{
  "win_length": 512,
  "loss": "sigmoid",
  "encoder_arch": "convnext",
  "encoder_activation": "swiglu",
  "encoder_inner_norm": false,
  "text_encoder_norm_position": "pre",
  "text_encoder_mlp_ratio": 4,
  "text_encoder_fused_qkv": false,
  "text_encoder_drop_path": 0.05,
  "optimizer": "soap",
  "lr": 0.0015,
  "one_sided": false,
  "grad_clip": 3.0,
  "weight_decay": 0.2
}
Rows from block 3 of the audio encoder of a small contrastive audio-text model, named by matrix and row number. Rows with one number belong to one neuron. Each number is 128 + 32 x the weight over its row's rms, rounded and kept within 0 to 255. All counts start at 0. Numbers have three digits each.
After each neuron's rows are labels from the 100 clips, of 14848, where the neuron reaches its largest size: "lies over" is the class under the peak. Only what is clearly more common there than usual is listed. The data: synthesized solo parts of chorales (CocoChorales). In brackets: how many of the 100.
# gate: MLP gate (encoder.blocks.3.mlp.gate.weight, 192x96), inputs 0-31
# fc1: MLP up (encoder.blocks.3.mlp.fc1.weight, 192x96), inputs 0-31
# fc2: MLP down (encoder.blocks.3.mlp.fc2.weight, 96x192, transposed), outputs 0-31

gate.39:131155098054128118065108124133157159132136149137097166180109141160113183136079116174161134111122
fc1.39:180093092139084115131203187149133155179169120098150110147133063117165196117122074096151050152138
fc2.39:114139125139126137120169122100085138130176135129086157163135150128152086142127105147144137132095
lies over: G#3 (93)

gate.186:167075143083154137137133160185130141136150162129141105129167092133116091116103147151119050134124
fc1.186:101129163129150183158127118087127160193153101095162143104193097175121140130128147142132129169151
fc2.186:095085110066164110107163219061151142040142165100141081095075136132169136145137132129102075124064
lies over: A3 (43)

gate.6:088196171093166120160172133119106141085091161159107127102108102114147156040163121185122088149091
fc1.6:184084110135134102060105088167146172205131114106168147182131144148131107116115162079118161064125
fc2.6:106121160153151121103123092120127141122113094098118134178121023085180109165071153164096066248078
lies over: silence (53); A4 (47)

gate.179:166127127189148052149077106108191115071132054142106133173100205117161133130141142078118128108116
fc1.179:098093142101169100163145088086189101136137137117120090104089028133141179138123097173144133154156
fc2.179:165096123154119084165133190134126108136090087118070118078094141088149114091164093197058114136142
lies over: G5 (29)

gate.81:054102151146072088116117151153123116134087132109168194118093110108092096143125122100128174096098
fc1.81:136155148119085101140111109136056150194147110179176147119101152092130125186089154101171176112080
fc2.81:210063124161156083129116119122121121141039106140173100101139193109138106098058122067097110138136
lies over: silence (74)

gate.78:118106070125130126121130151068121135138148171155141166137082071088101151111123085108132105157116
fc1.78:081146126118061110151123131187168113078170170169071141131149141097141127123124111144041081126138
fc2.78:143149160164113164110152136121122141133107200130143147148128149114060124146148090157094147130154
lies over: silence (100)

gate.133:141102146115079127148122077115118138151110151113150084118132195106184117089147206123136126142173
fc1.133:113119129111114137074153142149125122110181143163091072064157059118135169130135157028133105126183
fc2.133:163108137083143132130135125103120119105158086133089093145069142141139178130148092109223125135163
lies over: E5 (97)

gate.42:172133111107166117092108149108186201141147088107074097143152155105157123142119143096162059139108
fc1.42:080145144148160169124112173117168105110090139148114097153054131159138113131154094149149120110178
fc2.42:108117119128134158135158117136136109084150130092081096072173103165146097100102143170143201081147
lies over: A3 (31)

gate.71:112131189150223102146153164149120078123181090099111131120115052105133103094125080134165115150132
fc1.71:144139160117187117151143139081143113128150117144144110132106202113079175140161079121098119111136
fc2.71:144104163120130072158169149115153099134113073115128131072142144156158059135118128124065143143112
lies over: A3 (47)

gate.134:110132128207125125136171112079112124068127158134183064108146128113065127107113072144131102187113
fc1.134:089130111091173120106080132138090136135152121105123179148100088180143128158117160144108118125202
fc2.134:161168171079114102147107098104119125137128123148109144094089082097095118099134151122152151177141
lies over: G5 (42)

gate.109:146118122154152108123158210131176224139137105103168164139149099098097144112154163156153180052108
fc1.109:126142117105139127105110103078156066150109092132116126089139157151198161131142149101086069183095
fc2.109:078186125139125129093049151121129120172170148119124124148076101133072118083172131166099077116120
lies over: silence (87)

gate.59:117117156132147142123119121137118027144147131118122098061193151194127151062121121147086148173191
fc1.59:148131113145140059099111155111112048164068136195144117122032186133143071152123173167150151141127
fc2.59:116123133193124180082207128086112144084138142180129168110126058163125100192128145147110138135158
lies over: E5 (32)

gate.66:155119111130167160133071166134146188163127111103132115124149114099171058083129154102092108149123
fc1.66:133134165118093114127104105126171160210125148157081131072097103136126140091158141157119121108110
fc2.66:121104148067159114061151133136152076080150135160128096156077120123144151121134140156132098184119
lies over: A3 (45); D4 (30)

gate.172:202155166152178081148086103117128107140121129120140129099135127087077147128129177131169088129141
fc1.172:175107110173115132080169104102147150158071112119167119107079156116110134136160116151194177109160
fc2.172:126140175119109043162149119190096144079099085099136130114068166075108109145127092118070163073143
lies over: G5 (27)

gate.145:122147152163119103144088093145186189108117146155069147105106140102090090118092127138143161163111
fc1.145:145171129158094153147229147061175128139080136148136133134076103076096089106103085187164145059106
fc2.145:069101079142130139126195127154172148132084150127178112180145205160143118094163088071139142172088
lies over: G#3 (29)

gate.166:111139150114109080136140122159143087125174182255117136186110102094144135108123132103073121134167
fc1.166:151171117113156117132109169188123096160119037101120078205163079165085084090132165149152169124075
fc2.166:098117130148139140108152126149146099174129133117157107109148120105105141157121132167071141109151
lies over: silence (100)

gate.176:172148139131114168138148112089090133122107047156118136047104105108083146143100146100198099114159
fc1.176:055123147196109159110192141151138128158088181096117082117119088189200125180128153137089144108087
fc2.176:085113137130129201134169072149134126124110092195180141156129145080123148178167130127121124118157
lies over: A3 (36)

gate.124:133109131135147115086156140133116131137097123127104061069070123110110138068184088103156130117075
fc1.124:122108115080186078119117142104196085162056109146156188091160096083162152076103155132129133090130
fc2.124:077150111117145064105117119145139150098114076143106090075149111127147106081112142136101157198169
lies over: E5 (46)