From a checkpoint of a small contrastive audio-text model.
Training: soap at rate 0.0015, 6900 steps, batches of 512.
Data: trained on synthesized solo parts of chorales (CocoChorales), 90.4 epochs.
Rows from block 5 of the text encoder of a small contrastive audio-text model, named by matrix and row number. Rows with one number belong to one neuron. Each number is 500 + 50 x the weight over its row's rms, rounded and kept within 0 to 999. All counts start at 0. Numbers have three digits each.
After each neuron's rows are labels from the 100 texts, of 14848, where the neuron reaches its highest value: "tokens" is the input token at the peak. Only what is clearly more common there than usual is listed. The data: synthesized solo parts of chorales (CocoChorales).
# fc1: MLP up (text_encoder.blocks.5.mlp.fc1.weight, 1280x320), inputs 256-319
# fc2: MLP down (text_encoder.blocks.5.mlp.fc2.weight, 320x1280, transposed), outputs 256-319

fc1.383:597550530519511595507474614467512557508499535571517429581518593494535469497508484515492538505595467511512451471533386517429524586457497556494482495480531571437390436499437564463578493539452512
fc2.383:523484443515461500482372505522518574521406491494399469491498467517546534529587436482477536427570432550563534550596415451524493514405617583563455543583475522573558495473589489462471485400531464
tokens: "clarinet"

fc1.555:499529522550534520474516461522468503552497513431519477530480459502374427525461420545446462469528543412491544466502548434520375458508479530505513529427524634478445497554422489465482454518520496
fc2.555:476473504386528502551437532474495539547487468556559546514518512474540463532457509610470434564504537443526560426503474537482552475532536518470485448496455484490453496391516409484449600487504530
tokens: "d5"; "d4"; "d"; "e3"

fc1.723:603504563560465454414524445593481456519531420454508519426537429483532439504460620431533462431487534469460559550465570568471483417648425518516470457484411443437476458539533493424505534404497484
fc2.723:553458454466504523515569452558498447535497450403478477501492450534502390487485676456405528490457540478416587569422468538526472428554590457652460464456496421526465438469481628532492536405517522
tokens: "violin"

fc1.48:458508485470381490513578536532477538606437486464494438536522469562545477439481443586442599551481631473481603522483512515534506449560578531514466463440514544558516494458548539516590454511494511
fc2.48:424541512518515473503464500456565558540513570526559456530450491455532449405425437595583540476534576480540561547469459450539552497490558646582501531471589606504521542479537530433508570520552490
tokens: "trumpet"

fc1.67:431518514472486509523587414494523490526503483497503498547505455510399561596534531521536441508431550353570466525511546471589496499513537410498519521647547486515426453472429480544499397480528582
fc2.67:611490451539490513450425545504503532467502513466506464456547547490624437419510450449515568557570448620472523465504401535406494498504436597510498511339432531503575512515575526512511576500513471
tokens: "a5"; "b2"

fc1.349:403514493386456481463535656500534444513426504548408537583468474584527415503498579474461562521504491508527460468549505510512478548499471448457564430487462487461428479491482523527497440468522497
fc2.349:514545480505523509512473395584539466463522565528448465522414449524582484443567392483588510402576454496545513552529401523543561465565498591560457539468528496514508500514536487460538580492551480
tokens: "clarinet"

fc1.312:465487535508422470395458616536448497438412507550484549426559536531585420483472466459491427494509546373474477504500499428454451474478490483483406421551458456508572412478484578508486521509499462
fc2.312:555552505505517538533550395579547552478609585589468484495516491532543521404462414489568575371538462511566489498542401555464535509540464570509487555466545508470506591585552492493527596515579469
tokens: ":"; "d4"

fc1.346:466494492421462496480574561507471455484490454422484534527438366526594493502436524558447468546437517509462507541487560431503380553504515447492549486512557527524543462481584564563448447412480425
fc2.346:499543439566486550513504395547483513518543596519495475515363520511582466534450384531556514396562514490551484521495419571478541466536482531523496547461516553525478495538565473471538600503568453
tokens: "violin"; "f"

fc1.65:559524486448511492546542553425480476479528493456456496551423506575524495477432522566538469517353484512484485564471467429538450465486483530470357432445499563487530433518464549562434458498485515
fc2.65:513558428549513518519492428518500561562535583520494468551407516539563486445422448519570515404574479508532486525468364579480548440557495485496468526511522543555424551570532480499537593520571463
tokens: ":"

fc1.381:698573453460508523454534544506511485487477405557427420578417490625552503449545531539521584530583520527433542530497414521593510462477516538564397496494533510430541414539479554539533522505498473
fc2.381:591492446516539468531397487556498537476477507541460450587463437469547481455495420512554547437585507571553561581482422549538564493520510600561394472544536509496591550449552507538541551481525464
tokens: "clarinet"

fc1.343:503525422508468577476468429499523486519446574459549498551431558528479532522556508506583549464490502578532477588525493502445431504408542412538496532535526465543535536550341482551510463516533648
fc2.343:481468558498546409537501596486485509447547432558446489433579480458587509475442473443456461507487519393454510383441490487558540478593444573456517472427463526452471488446641533461496506466496376
tokens: "violin"

fc1.161:653488495487466419503417551502556538555458453535434532583438527579569564421474546504409486508533387518524529588504425436500506443466506551528429503490462544520488401533555522506493469574414561
fc2.161:545477475530512466541471513564465530506562534498470441546407463450539558463521510516547532420563450497545504632557447569476510459536493511600450502518474580482479557514577536537512511492515505
tokens: "clarinet"

fc1.440:499532503433456599591510488485508538608520516564471500483496595505519428493438495445438539522488472528492490538508503547487492604422488455467592531521539408483417438467482590524529548502460529
fc2.440:478486484481525440514430480476508536513478511566553448504461518537594523517557429603520497567567429439564616532545434471517533487402560532493473560507512466543540552537562422370540434524437472
tokens: "5"; "4"

fc1.384:548549553330540481385457547530437494441555512488512583531501444590589568423568497477550520489521467513535470570457481493525532473496480467579466473496445537497474482556514516536604540556484474
fc2.384:449458501398412459506516511613484525486456582486474540559449544454580379453515463558490432538611484461466519556575570479467555413458583503403397409487496416518492457497527443588460538451521513
tokens: "g"; "f3"

fc1.457:436459520470510525430589524539550512411536562438458521523477484535451455561484558509423528531500484520476445487541495489463448491468460490436443597598591509521493498484571507497423459443530480
fc2.457:505487532437494420494520536482504488519570492507481480466590502598534453486595525595550415529492520466531578600462531403487571514506540525488524480322426396522446481560404503560539568561430483
tokens: "3"; "d"

fc1.613:481564496587474463524569587538531462466539463517427462386586526527502362587514511418536429527551520475527506495473392511491422556502484471473548481438427430396496487472566505525455481525558480
fc2.613:515508467421519474469544490478526482452547474548490576504483530604498511537550527516430443381472552480490482516382476485481580466537478393528447531483453444446485498490520478531479489449490538
tokens: "violin"

fc1.86:619553498482537466459487476506430495538534495469575472556452497511544454477433484553519386512538526475464524501461475417551451460447494557573420395551508537569545467483470544592449459487474530
fc2.86:499502416518589508531522428445446566464440549509567475544447462426551397414436383527521524394640571564575629515479457506505554532531484468539450477579557583495453526486487524451557478503507531
tokens: "oboe"

fc1.707:430447617480491503433501522508607565435462531509495488512451389499582437517549525503424554505582513543475462574469535601435563406483484483410480505510470434529471459500489518376516518493411481
fc2.707:506588536557491553556505465413465479663447518479602521501548557517492506501487471491515484507419532463507527515576450496559426514482601463559495445454449564606527463615502575533543457471518526
tokens: "d5"; "a"; "3"; "d4"

fc1.193:561449528479562508416416524490527491444527465586531524480519496496521463459479528454477431452568464483482414489557542579448534425405557496533535465571561554511430556372537413488538445494550540
fc2.193:528530531416520548478459446444443629601419486466535498398518528453576506447454461563485512455474541496564557524489410566457454552539535566589507534478511454509578449529486484551394496502554492
tokens: "d5"

fc1.298:409458488401448500474473570603543535454416501468501500517533413535497532505448530468486497474436541520490518531538525489517436512565546483422481516462583441555518555479506438495463462457451436
fc2.298:498547481566471448437412515465471539605520464512523498515533497457570414545474512577564460521558492508423567487379484407479607471498572581544434497433399461613501495480427567416517605566525431
tokens: "trumpet"

fc1.250:542486536590449441493567456409540379586537556495491475437497501570511516540473505468435454559572453545476512580532491475542461524416495569564598405491482511436407569501562486506464440439476506
fc2.250:456541524422530566532404555548434632443454458504484574560519480404503475435514498562562533447445523422520521418487466519463547459596477428426434601474535502538588415476501483500514528539519506
tokens: "3"

fc1.214:449424460542463440523490508530421469524564523475571515491557598559394531533503489551560566591494440395497475573499511515541504509499563440599525504464385528545475531500421490495436492468524441
fc2.214:576586531429514583499495523508578509487422485542445476497454395408612472467494529489475431392510500570516548471495491470486517486489411533406445514534605453481551514475586497534555502540448546
tokens: "saxophone"; "3"

fc1.211:474526521497548493535418565536574483437426570480447488536420534569442510462497445513469449463473528366407599487456473443593425492546471492485533536477528489451425426511512501499597485494514513
fc2.211:531456525527525463453522487488498534435432507475422425434548514488610407554540582511493443501504566542560506536576519417536519546506529544504519468515485469472634448578605389480555563508482453
tokens: "f4"; "a"

fc1.123:487473535516504613529515471504430532439515581554520531525492499483389522553414506471524509464456512511508419515505517546436428456511453447497508478500572563456552566538419423601554415477533387
fc2.123:523526422483530418455496516502538492549480418441431490443501495565627506419517472514537496489528464487510588475528446437541565530485507528558505549509473445535460456462617589414425602500476579
tokens: "d4"

fc1.239:417512418518516395420542525544465437607505439542454506492497422544420472593526431387498559511495610466541533459603453524445521431467497462516420510484485551377517513533508418472472557530517426
fc2.239:508483550484539499619435457398457493513488422563458574502490502494502546482466512554441436460501488463524461584504503489621513481422577499532480371488513508463465556450481435492452505487524555
tokens: "d4"; "d5"; "c5"

fc1.110:506473498430520508573639535517448493496433581422407514456498455384521491472542526534586576516429492508472484490425547418524461447546489435519479411459523506478482590473509480482474508408509502
fc2.110:533447525557533494478512411578525555507555424539525504408573502477436495524563480470494428527406421455515492440412431432528645486510450413510481571487469506500520500464477489528492455415469595
tokens: "g"; "f3"

fc1.90:515475448485466457505415590510468630494486564549513442529506480584515477550489499490531431478464461550524408456538493476436447533488461484500511531494528397478430426558478542584520504419510545
fc2.90:444476541428384409537482449452536489485467458542545555415530511531471526460491527622528409549570541498535431464469471422575550520444514555486491553465486485533581546463467471512503501553541471
tokens: "d5"; "d4"; "b4"

fc1.324:488465522516505521470499573526557573505510431561494536535549507512522481527442421450466508522476544485458485509522534510469549497541385541477446469437524557494448472495619535542456494481518575
fc2.324:522585434504471508509504436508427475522493541436501510491460516556509487477536552554505489459477458516523457540474436519484469521450619447562544559555514421518567538508412449456552527535489447
tokens: "a3"; "f"

fc1.286:460521429521519463513538436599450559558461476465453519518538479514416559526477455470463455516452557512514439570460555463521455541483438454474537403563492550475497520511400519478629565527600581
fc2.286:547485526478473580498463555430505507471545528502548473474457511499602451491541534538536509435522428468486549436558465515487522432532545550485453613439546468515483496523630490582369448480421420
tokens: "saxophone"

fc1.242:560544473486496573553494588390491479519475525400434490556599464511480527588420516523572590506567498500523503469480529616516469556461464446533454423469473525486594508462460528457467439474549437
fc2.242:487451521466510444452507438588478528496493491571560473459416547494512458418601487488395408492458499468476543553488467386474544444526517602453536566510549476528399544557524473532570578545459529
tokens: "oboe"

fc1.722:521450549547460437597487545500546563544559507499473546537507484625529509558506505432491482540527409522482487443486456527526489503475570433443424585463581427485440512445539487471425463491512421
fc2.722:493489551535554544499439513530446457489459553474500433468524511535512471392520501568395459512542595516552496411467567418526504541432418503565501505587471470442476570430541468509521521519548543
tokens: "trombone"

fc1.52:602542457373536506430532596408541500492429427521419484616393430530553494462531535511445536483592469523513502510534513435544480483492497506516442526486495547371483428507492556567499512485507472
fc2.52:606509456538513486549431435574489529462474517561436480583450437502562509480517452506547545467590458575521532575522425570532562474504512586544412495550507504568543543512543488531545558469530448
tokens: "clarinet"

fc1.691:498549581461494577489556478436436468455416530516516545469457521469527558529388465364454470548465571483553467434519511482456480550377435522504566499490564514421488598451507522533539529479555442
fc2.691:570429396518538463481437513572544541555609540479473460546530451577528463456622501620540510435547426473478543602505491491499558440578551489507442538519425488582516418565536525476447475513465563
tokens: "g5"; "g"; "b4"

fc1.435:481512456457493517484517380492576501533528548529485436506538469511350565486495507557537516512518538561509451470454507523568481450442406385458449519468391531546546511485534571504387484504549517
fc2.435:547515493557488488524477638502411514455494490477518560498493510476642419501502474435447476524466449438503525545544520467440509508557562623573539460494636470428470485564453447556574506475468449
tokens: "trombone"

fc1.108:585451490432527504373401514656430516485465508535522423575480540555562563443523488448494513504463505434470515516502500530450366577465486462387617590496546503486511557417558507501474449532542467
fc2.108:427547491468543524551471437432500542567531489506474529417493459487537442469508414571433438413598478469524505407448489540495574569415508520534522549436490485568574500515553422451416512446455492
tokens: "g"

fc1.405:547539456466504545558431558603465500513472521515498543561442507469515458487493453463435477539485372477490512482432554521503441477511531471442485606482423485496463481487569452479547568591461548
fc2.405:357511603587500459516526514488529493474501462513478493480486431440533458488503550559520478467607493459455486521524528525527511501447492500545472545556464481459576567429475451519426473554551480
tokens: "trombone"; "a3"

fc1.477:465529548398424494475562558527536536462442450484477520554446457543541434467434489460486476503493514491526468469468490366447548544502348481501530430476552462541462409494617537542461451485457467
fc2.477:492581489545555552548517443558529503454542579495496539537385485500569534520455459463493547368570479484548492561559408581471591442557478516526469540488490534485462573559533485462541618501556487
tokens: "violin"

fc1.176:433445482416483578376507545519553494462386560445533536524489451540560474440434477565546559497463558454509436451455570406503471510545399507528524402482520522419463377521581474564498459511479591
fc2.176:509538439497554516516492420535498510503552596497512510542380547519560472502440478564531530397561513522588511554510408571471530489550471528524496522451537591498476549545539444449516586524608474
tokens: "double"

fc1.465:495473536478535528481485488479494478499429507462522447467410386534490477474478494506559511492474486535507460477481505545410400511563500504458510487486532580448491523513575445488454543483512400
fc2.465:527525457522501470522500541600538489538559491539455579512591572499534524500487526499456459490512524446525531543514531428577585500457512511530497494539452412544464499492434569508573458511525552
tokens: "saxophone"

fc1.320:453598509535547548470599476400539488502469562420383453431459394526568531373507548484446538449463575533478453547461491524501440481488476513533544466483425404473504574490486552503468477566572469
fc2.320:548416466434477466514382501618456492483550469581574525500540584507495439575484428498557443523502391443581530450530550466500549493529506491475461497466568591524496426526551509496522528448444516
tokens: "g5"; "b4"

fc1.280:479544466466491426483417573498553543479517536558434534477595517511477455473486480584523551474608477489554477457488530491487456534491450497409542531560508461500447527508587478504503403448537526
fc2.280:485462523476500455630582442538567560454467472434539541487590483484501567541473576500445504549473531456533502490464447482504392552420480385499599573578528521428616524478538530482479495401478482
tokens: "f"; "d4"

fc1.190:562488432394484463409553558516538545465437394596489508515547482538513480457469460479463428538552478466481439502462433442476468518519447496527454490494506520432548535524530536535459481483469477
fc2.190:579563460547550517551469402580478574496520526510482503531406445525587492458492449480571553437562518524509540617577458586513535473556474553543421521504508512527513565527569474453531599515574428
tokens: "clarinet"

fc1.595:474512458501506544455484476507443529504527562505485507503445477590485494578467548497513542485499520482497406472604496519444557504575507362608521448517515487532565439546485407417428464447522455
fc2.595:501488504461485517525499524551527508485473447503492494479536502425541496389538480522491475482488473504529571505436503473518492482426493665439465556497488492524453607481534582613572557521491483
tokens: "g5"; "3"

fc1.469:531432522592470528535436461451432512512592464558484499434555492490567529368484583469507581499515483559520432540471499529522506558515475548491483545415527519609462492546599503606441408580469467
fc2.469:438547498409507496449559567569537474484364526447509500580430507464395467631479419486464406529453522431412560457541510481491491485459548457507507484605475488416529513506443500419548601445479486
tokens: "oboe"

fc1.662:466496466374487560520490511601458421494598480450482501468525472531488591458478500506533432506508550524523540513413505431570479477544536461437403457457461486490617502491536528485443531523513455
fc2.662:496448575535456459516456525454547541523471467418474531481512552395533505540507533493442490535548434448420524508523492469455506445420507507603519511509579593505541486453412517519475351493559537
tokens: "f"

fc1.639:409527480486471420456456493465518464519427448568426505458471531504509477495523460585534498547506571412510487533474452587503481580433487451520485531571493410518580586437513490533561505434553450
fc2.639:582457407483566549526501539547505489496583587514502474528520469403544409538491529535516518399359526562454501537611514498489525451570487530527565534391453540506455524579491500481537491505444566
tokens: "d5"; "f"; "d"; "f3"

fc1.295:486507487403486564497463497575412460513506561481474412475439497504534516593439534469484582503424461620542519461466537540541488468438468500512433450519557422468550561422542558577492446585532455
fc2.295:521494434540529469456438473540522451461513526449494540476565555506460467405586531495461537489442501466517548491539496576458496467417559416456588503472485549479425557470390528434482435419565499
tokens: "a5"; "5"; "f"; "c4"

fc1.54:514395451402483549495535481509507463493438554489557487556412430509585471473508526500497468454493563505465569507452516462574463504487541464472569458508586580541586401497481512545473439507424419
fc2.54:489551418517529534532503441529522554494512537537548536495397508464615544523449435510556560425581550505521503593529437573470488478527442484532489521526567537559452560556533489479542576491570530
tokens: "double"

fc1.223:528488608521501495491508369448445530556519496524490454496546548434535529530452501518438534476480522492549556419480415454397447517459459528519497437455527487515439491520622432496542472513488478
fc2.223:492546388509496521521506663570529498466475484450470534494443445599493492489483502451550465508553482519462434588527598542586519488525565479517526591561487521501606517460407554508435565527513550
tokens: "f4"; "d4"

fc1.341:510472587453484569438524435487429456456515453457445515519586457526575444487440538480546570526436524523571555542489419497470505427502490486446478526450564545451534503484471456601447384520529476
fc2.341:490536380533481480544458574553530571564418565506585508505432567463465536484549460507429444471569481481429425473524545493528496592472487527589525462541466462575506500559567553415503623492461529
tokens: "g"

fc1.55:607509519550475549581474523527537506577482494375659468524547567485577507450503563514524499601474442402515578481473433463539508491589539474438506478501498445536427513498616488590438563520499427
fc2.55:354491498432528454421531484518440480436524501601346551491450459513452482566476433446495466439510548597496413506531552579463524498387462500571496555537522573475555511495405510426586440473467566
tokens: "#"

fc1.403:624475456415421464530559546516486475428514532548530580464461431512530481454491529521452477505473502551492591623602579413483481480475574448478465533606554487528504628445539502470573385518541407
fc2.403:510530454534558495525501421545467516491450505540496453519426558542642498449461405515580461414556494490545535503524446575452503552549449533432433564473452482543441559514526479423471584499500392
tokens: "4"; "d4"; "f3"

fc1.188:553548572474513423426430544549594488532359398544436501435462507554491537510433595443501431548508531526494594548500458452547512450475472585511476557514452549499547492479544510464497485488489469
fc2.188:497457500519445532449460495449489503571492541525548430491585515456469515471527524569537473608453431433398477435527584458476515556487411519418533485487480492522597521462511511466440479571422574
tokens: "g"

fc1.509:474492480543516499478609533426504505389502500553532462451543471517505488524472441449561565545580438441431442473493455479449467482576553491434478536450486561455472507583554534506484563538469372
fc2.509:484461568412449429475529461562447530557465533547510446477491500535580451478543560593457425440511459478506547536561552539559547489511475547536557530510462397550574465475526489538554461426499592
tokens: "f"

fc1.226:514495408506479512519569548405596433389508424539471512494464554527452443606491524505406398512589506512470453425468513494522525577422458454470565538555510503528499514381514558585488477568433420
fc2.226:379444543428471401527525563502451539571528487550502487452596523463482447495599592553503487609474453476455491478491498416455442488440476483512516530476476459519506402534453531526466443484430562
tokens: "trombone"

fc1.145:654541441426510518469542496484421489479471462433444477540397493552587465527520470532481423492580542496430563480467444482485514489494516489578375398572424560554592366477484566477541503572472544
fc2.145:539477418530558541514533465490451530442438504497498487518439441444561441478518410519498543425619512544515582571448474522470535510538414453504438462658488561509486527534518521474554511485496517
tokens: "oboe"

fc1.558:525530525449464509512541492580545507534487519422508483513383535482536564469516435571421535446554545446567414536524480532479446521436482404429530419463494576482527532510563606425497498482625512
fc2.558:428519436499529589532500580499465505505502507495434481505463502544538503576598513543480427520439465513458572439544516508463442502565453521489586499497445471470581464471479472566488577498521482
tokens: "horn"; "c4"

fc1.20:518489517581431530550494578521416455542547546491484509549517523557444544572546496420481524433459406464538527583506549516530453482471451487620456483520453460508578531632444551614482465508422443
fc2.20:488477499399549525467494449487542508464430424491529499456495455420574459402465514593544467511483539503468477439529480442487527557550534540434515549471513488518533486383588439393520515496546570
tokens: "d4"; "5"

fc1.607:515554474472479519393440548484531521495560410524553590467427489509535516461494554494462499456587475479459418487447471418488534442503514469464469468532447553532465507485557424491418516451546449
fc2.607:486499528550547487492544461549480449481508529413518492494436464431528532477496475540584520533550508497428529453535492572493462474453513505519494526572423489563549494562468508495501488497455556
tokens: "4"; "#"

fc1.95:519518559562391507468451467479508430602453445466461515576530549475508497533470592495462449537412534511405607477468458427596518551525485444559430519500448469554471460535529511424461500593480423
fc2.95:533469549421409456458465568458472493532460477481460454424558500484447464521596624485505445575407542548418442532510585376573544540404477497555552526514489458466547475455458502460423469542435562
tokens: "5"; "4"; "3"

fc1.248:480556491530485455477522381483507510628466491461531441452420618486549555441504458412503470555489525535526441456434398466428517505459519460490480506466528493492458470446589564530544521530507512
fc2.248:543492491477523557500488615578535503419554528556459566569555407526483445547478523601527523434463497450468565554572617513575534482531467542503505470544510553505539539553436463466478445479535469
tokens: "saxophone"

fc1.501:439524443413491566353490498470448501454413501476565533561504446517483555542519471453410493540500475433540468528466486521428575540488521497537572633554526494509444485421435440575541543514490516
fc2.501:588488545546495456641488472518519532556618485536450487436499544488533469451426522558578481451506575549472522465499518477551476462528477548463441396439445495490550506577601546408445457478527492
tokens: "trumpet"

fc1.598:545554456476522503480586502536502455622531469512399475529529509511550531555412520518517539563366467462510473425521515556489497444512374470501432424481453551444574516509459564588505518496564501
fc2.598:493571431550542496548458402488473546513537581542517491520430574527573479475388378489561491406581468472518480565496401601524550429546512506494501548528515551556472496603594477446528637552560480
tokens: ":"; "#"

fc1.582:597603553523448554478547545506534493532508509495470485566594560576561440498475454530533448485486427425474638439527543445463493462543488530488347459505451508550550418535537520570541485518523573
fc2.582:585528471491509500474554461545552466517597547567504555587528534527571474475511461475507538408454478458532465512425382538432477466507478476526445560484520432500483506513584511579544573479584473
tokens: "violin"

fc1.25:562449587397534521482542624535515548431541562545504489499538458486587551484543462469480442484516455524530473520522471479514404511515518545461528530446511525484401510469537431411448393444520505
fc2.25:507543494551534474548505529445516546498545449473495472479502505501562420579511585499522434467425497516427381455509540457414509497514554514571450500476384528482468519505551476494458554566463473
tokens: "a3"; "5"; "e5"

fc1.646:531538466609441353498384497448527439564509537418444536490520471451445493540510470494484556546408483423430583646473496527414408560578551490505528458486496534479486450569454599491467528533524482
fc2.646:535523540418496543469491441478470512490409454491503432410497472586544400432496584522504395468457530486498481452539550457520504504467436481535548626542443563471546470476547500464442570480439562
tokens: "d5"; "5"

fc1.559:470459461476386472488515523532468499608459426471497401544439441531538475443506480571545621529489622430467576548505531526554506518540556531515435378451503515497578425458460538441616502513487523
fc2.559:427546531523528442525444527454549560574525550493530491561438483444530432401415425564589539468572585505574623543485471478556576488503555594559437517467577564497554494476544531484543529501513467
tokens: "trumpet"

fc1.466:633535458461494507417480547513447486514506477478526463574434549586578451478486511573519407521580504481434559471466478466564503469491523541541373397508503531577564441502511570555499472521471516
fc2.466:518501400553574524531484434518475544479456558519517452533476443484544441456475400549551548409602528547567602584498472520511556511566463521538433438593546566515466528525535513448551523489540490
tokens: "oboe"

fc1.467:628571541492533502545586527498486436399488527587430465547482449543511499476504646405555515572541497525414521475465507490509559465535537424467512518495496538470502550542599516526443509512515518
fc2.467:551444504522537502501544527484495505522593486439502500494576458484457459552587602504485442551426541565450515476476516503460483465431434518479521589428487423497485494465454492524460419526362541
tokens: "trombone"; "e5"

fc1.590:533552517498470539493499506416483420498457528478476538572496555556472398539467498589532498545491559435456475471520460543509432467520499448406419505474536624505496449555585515599553464507497461
fc2.590:543495438517531515470496435582451549506556574529460456553403491514604460509477466512566490447546520525490440547609492556510528436500433561519496485503517552533485467530563435444552642486560467
tokens: "f"

fc1.22:536456643455478477432553588457423537468528553502516550407460487532576475427524522529517549525420541496495505586449510510522449489563399443502512483476400527395517430485617497516466441534440469
fc2.22:512574505602544491481547442562512519454583647479457497528389540534563471493556478568541475398527526473525482513512486580480578486503397567467490521455460542520476604551590473457465623478573429
tokens: "#"

fc1.562:484569509537471416538471479513491517456572436576493524572528428533581574506456467547510476535535477408511519549492439565507525458483552502521563513573558589500533483544502440456501403476542451
fc2.562:496435455486552573465519507500544487534441594429488507436468560481461421511554496444472560490470545580461487513508543434494489523496446523526474462478405411494509532475464534573466575513471519
tokens: ":"; "#"

fc1.756:443545475555530585475401520552561497458394387501421510538550520555552515520474516570550520533563601487394454564442466507444463488470518520489490481545462453502547538423496447553415525518512542
fc2.756:413438507488460476529527525608515486551437436450586447449533567483569452501576475585545405593539465540495432497531587479485449520488541543443465511526430515434503498475568411456382530497473552
tokens: "3"; "a"; "d"; "d3"

fc1.566:436412426460455487370536551549553467471496530535444518518459427529519484451480521513395422521437527556530530519509504424403471515455536460516483426452495446497471427547567535560453471515465493
fc2.566:464601485561519434544531461520489574497541580459461458573419495483591539411490447516565540350470485449510493524546438549452543517612494528512506512525436531520477528521561445455472621512572465
tokens: "a3"; "a4"; "d"

fc1.113:583548505472534524537488587518584508487470486510397459608480480595554549528484495557565533510535416505503542451516470451489463424523416542487458463433471613510462473503484510577494446526479550
fc2.113:571514463573489534493425442603445518456528550549420492532397443467552506476530435435569598419518482571519519589589395580506575478473498563585476521546574492518503583562557529515521573498537428
tokens: "clarinet"

fc1.362:486510491403412485451573551502491537477465458504526486533445445581486476493460559421448454438427582494446460473403497392523549581529442461509498445450519537459506464501610560555560364502413508
fc2.362:502586477549558541550487427522518506550525566535491533573440498522560532497422453487518556409540454478569520557510463607467540446583484525477416550467514513477485542550524430446523613493577490
tokens: "violin"

fc1.740:514472524413516480536496533502516424599515461516438513544446422498474484445462562471517481503440591446518457521428398478514497453501462425609543430467442520496448500483460520524544473514599575
fc2.740:461508502461434420510448395480431479557497499464562532463470439468527468426528530585517545529553545494522577529575536462490502509503484516523416518442591532477613429464577522554458535511468469
tokens: "trumpet"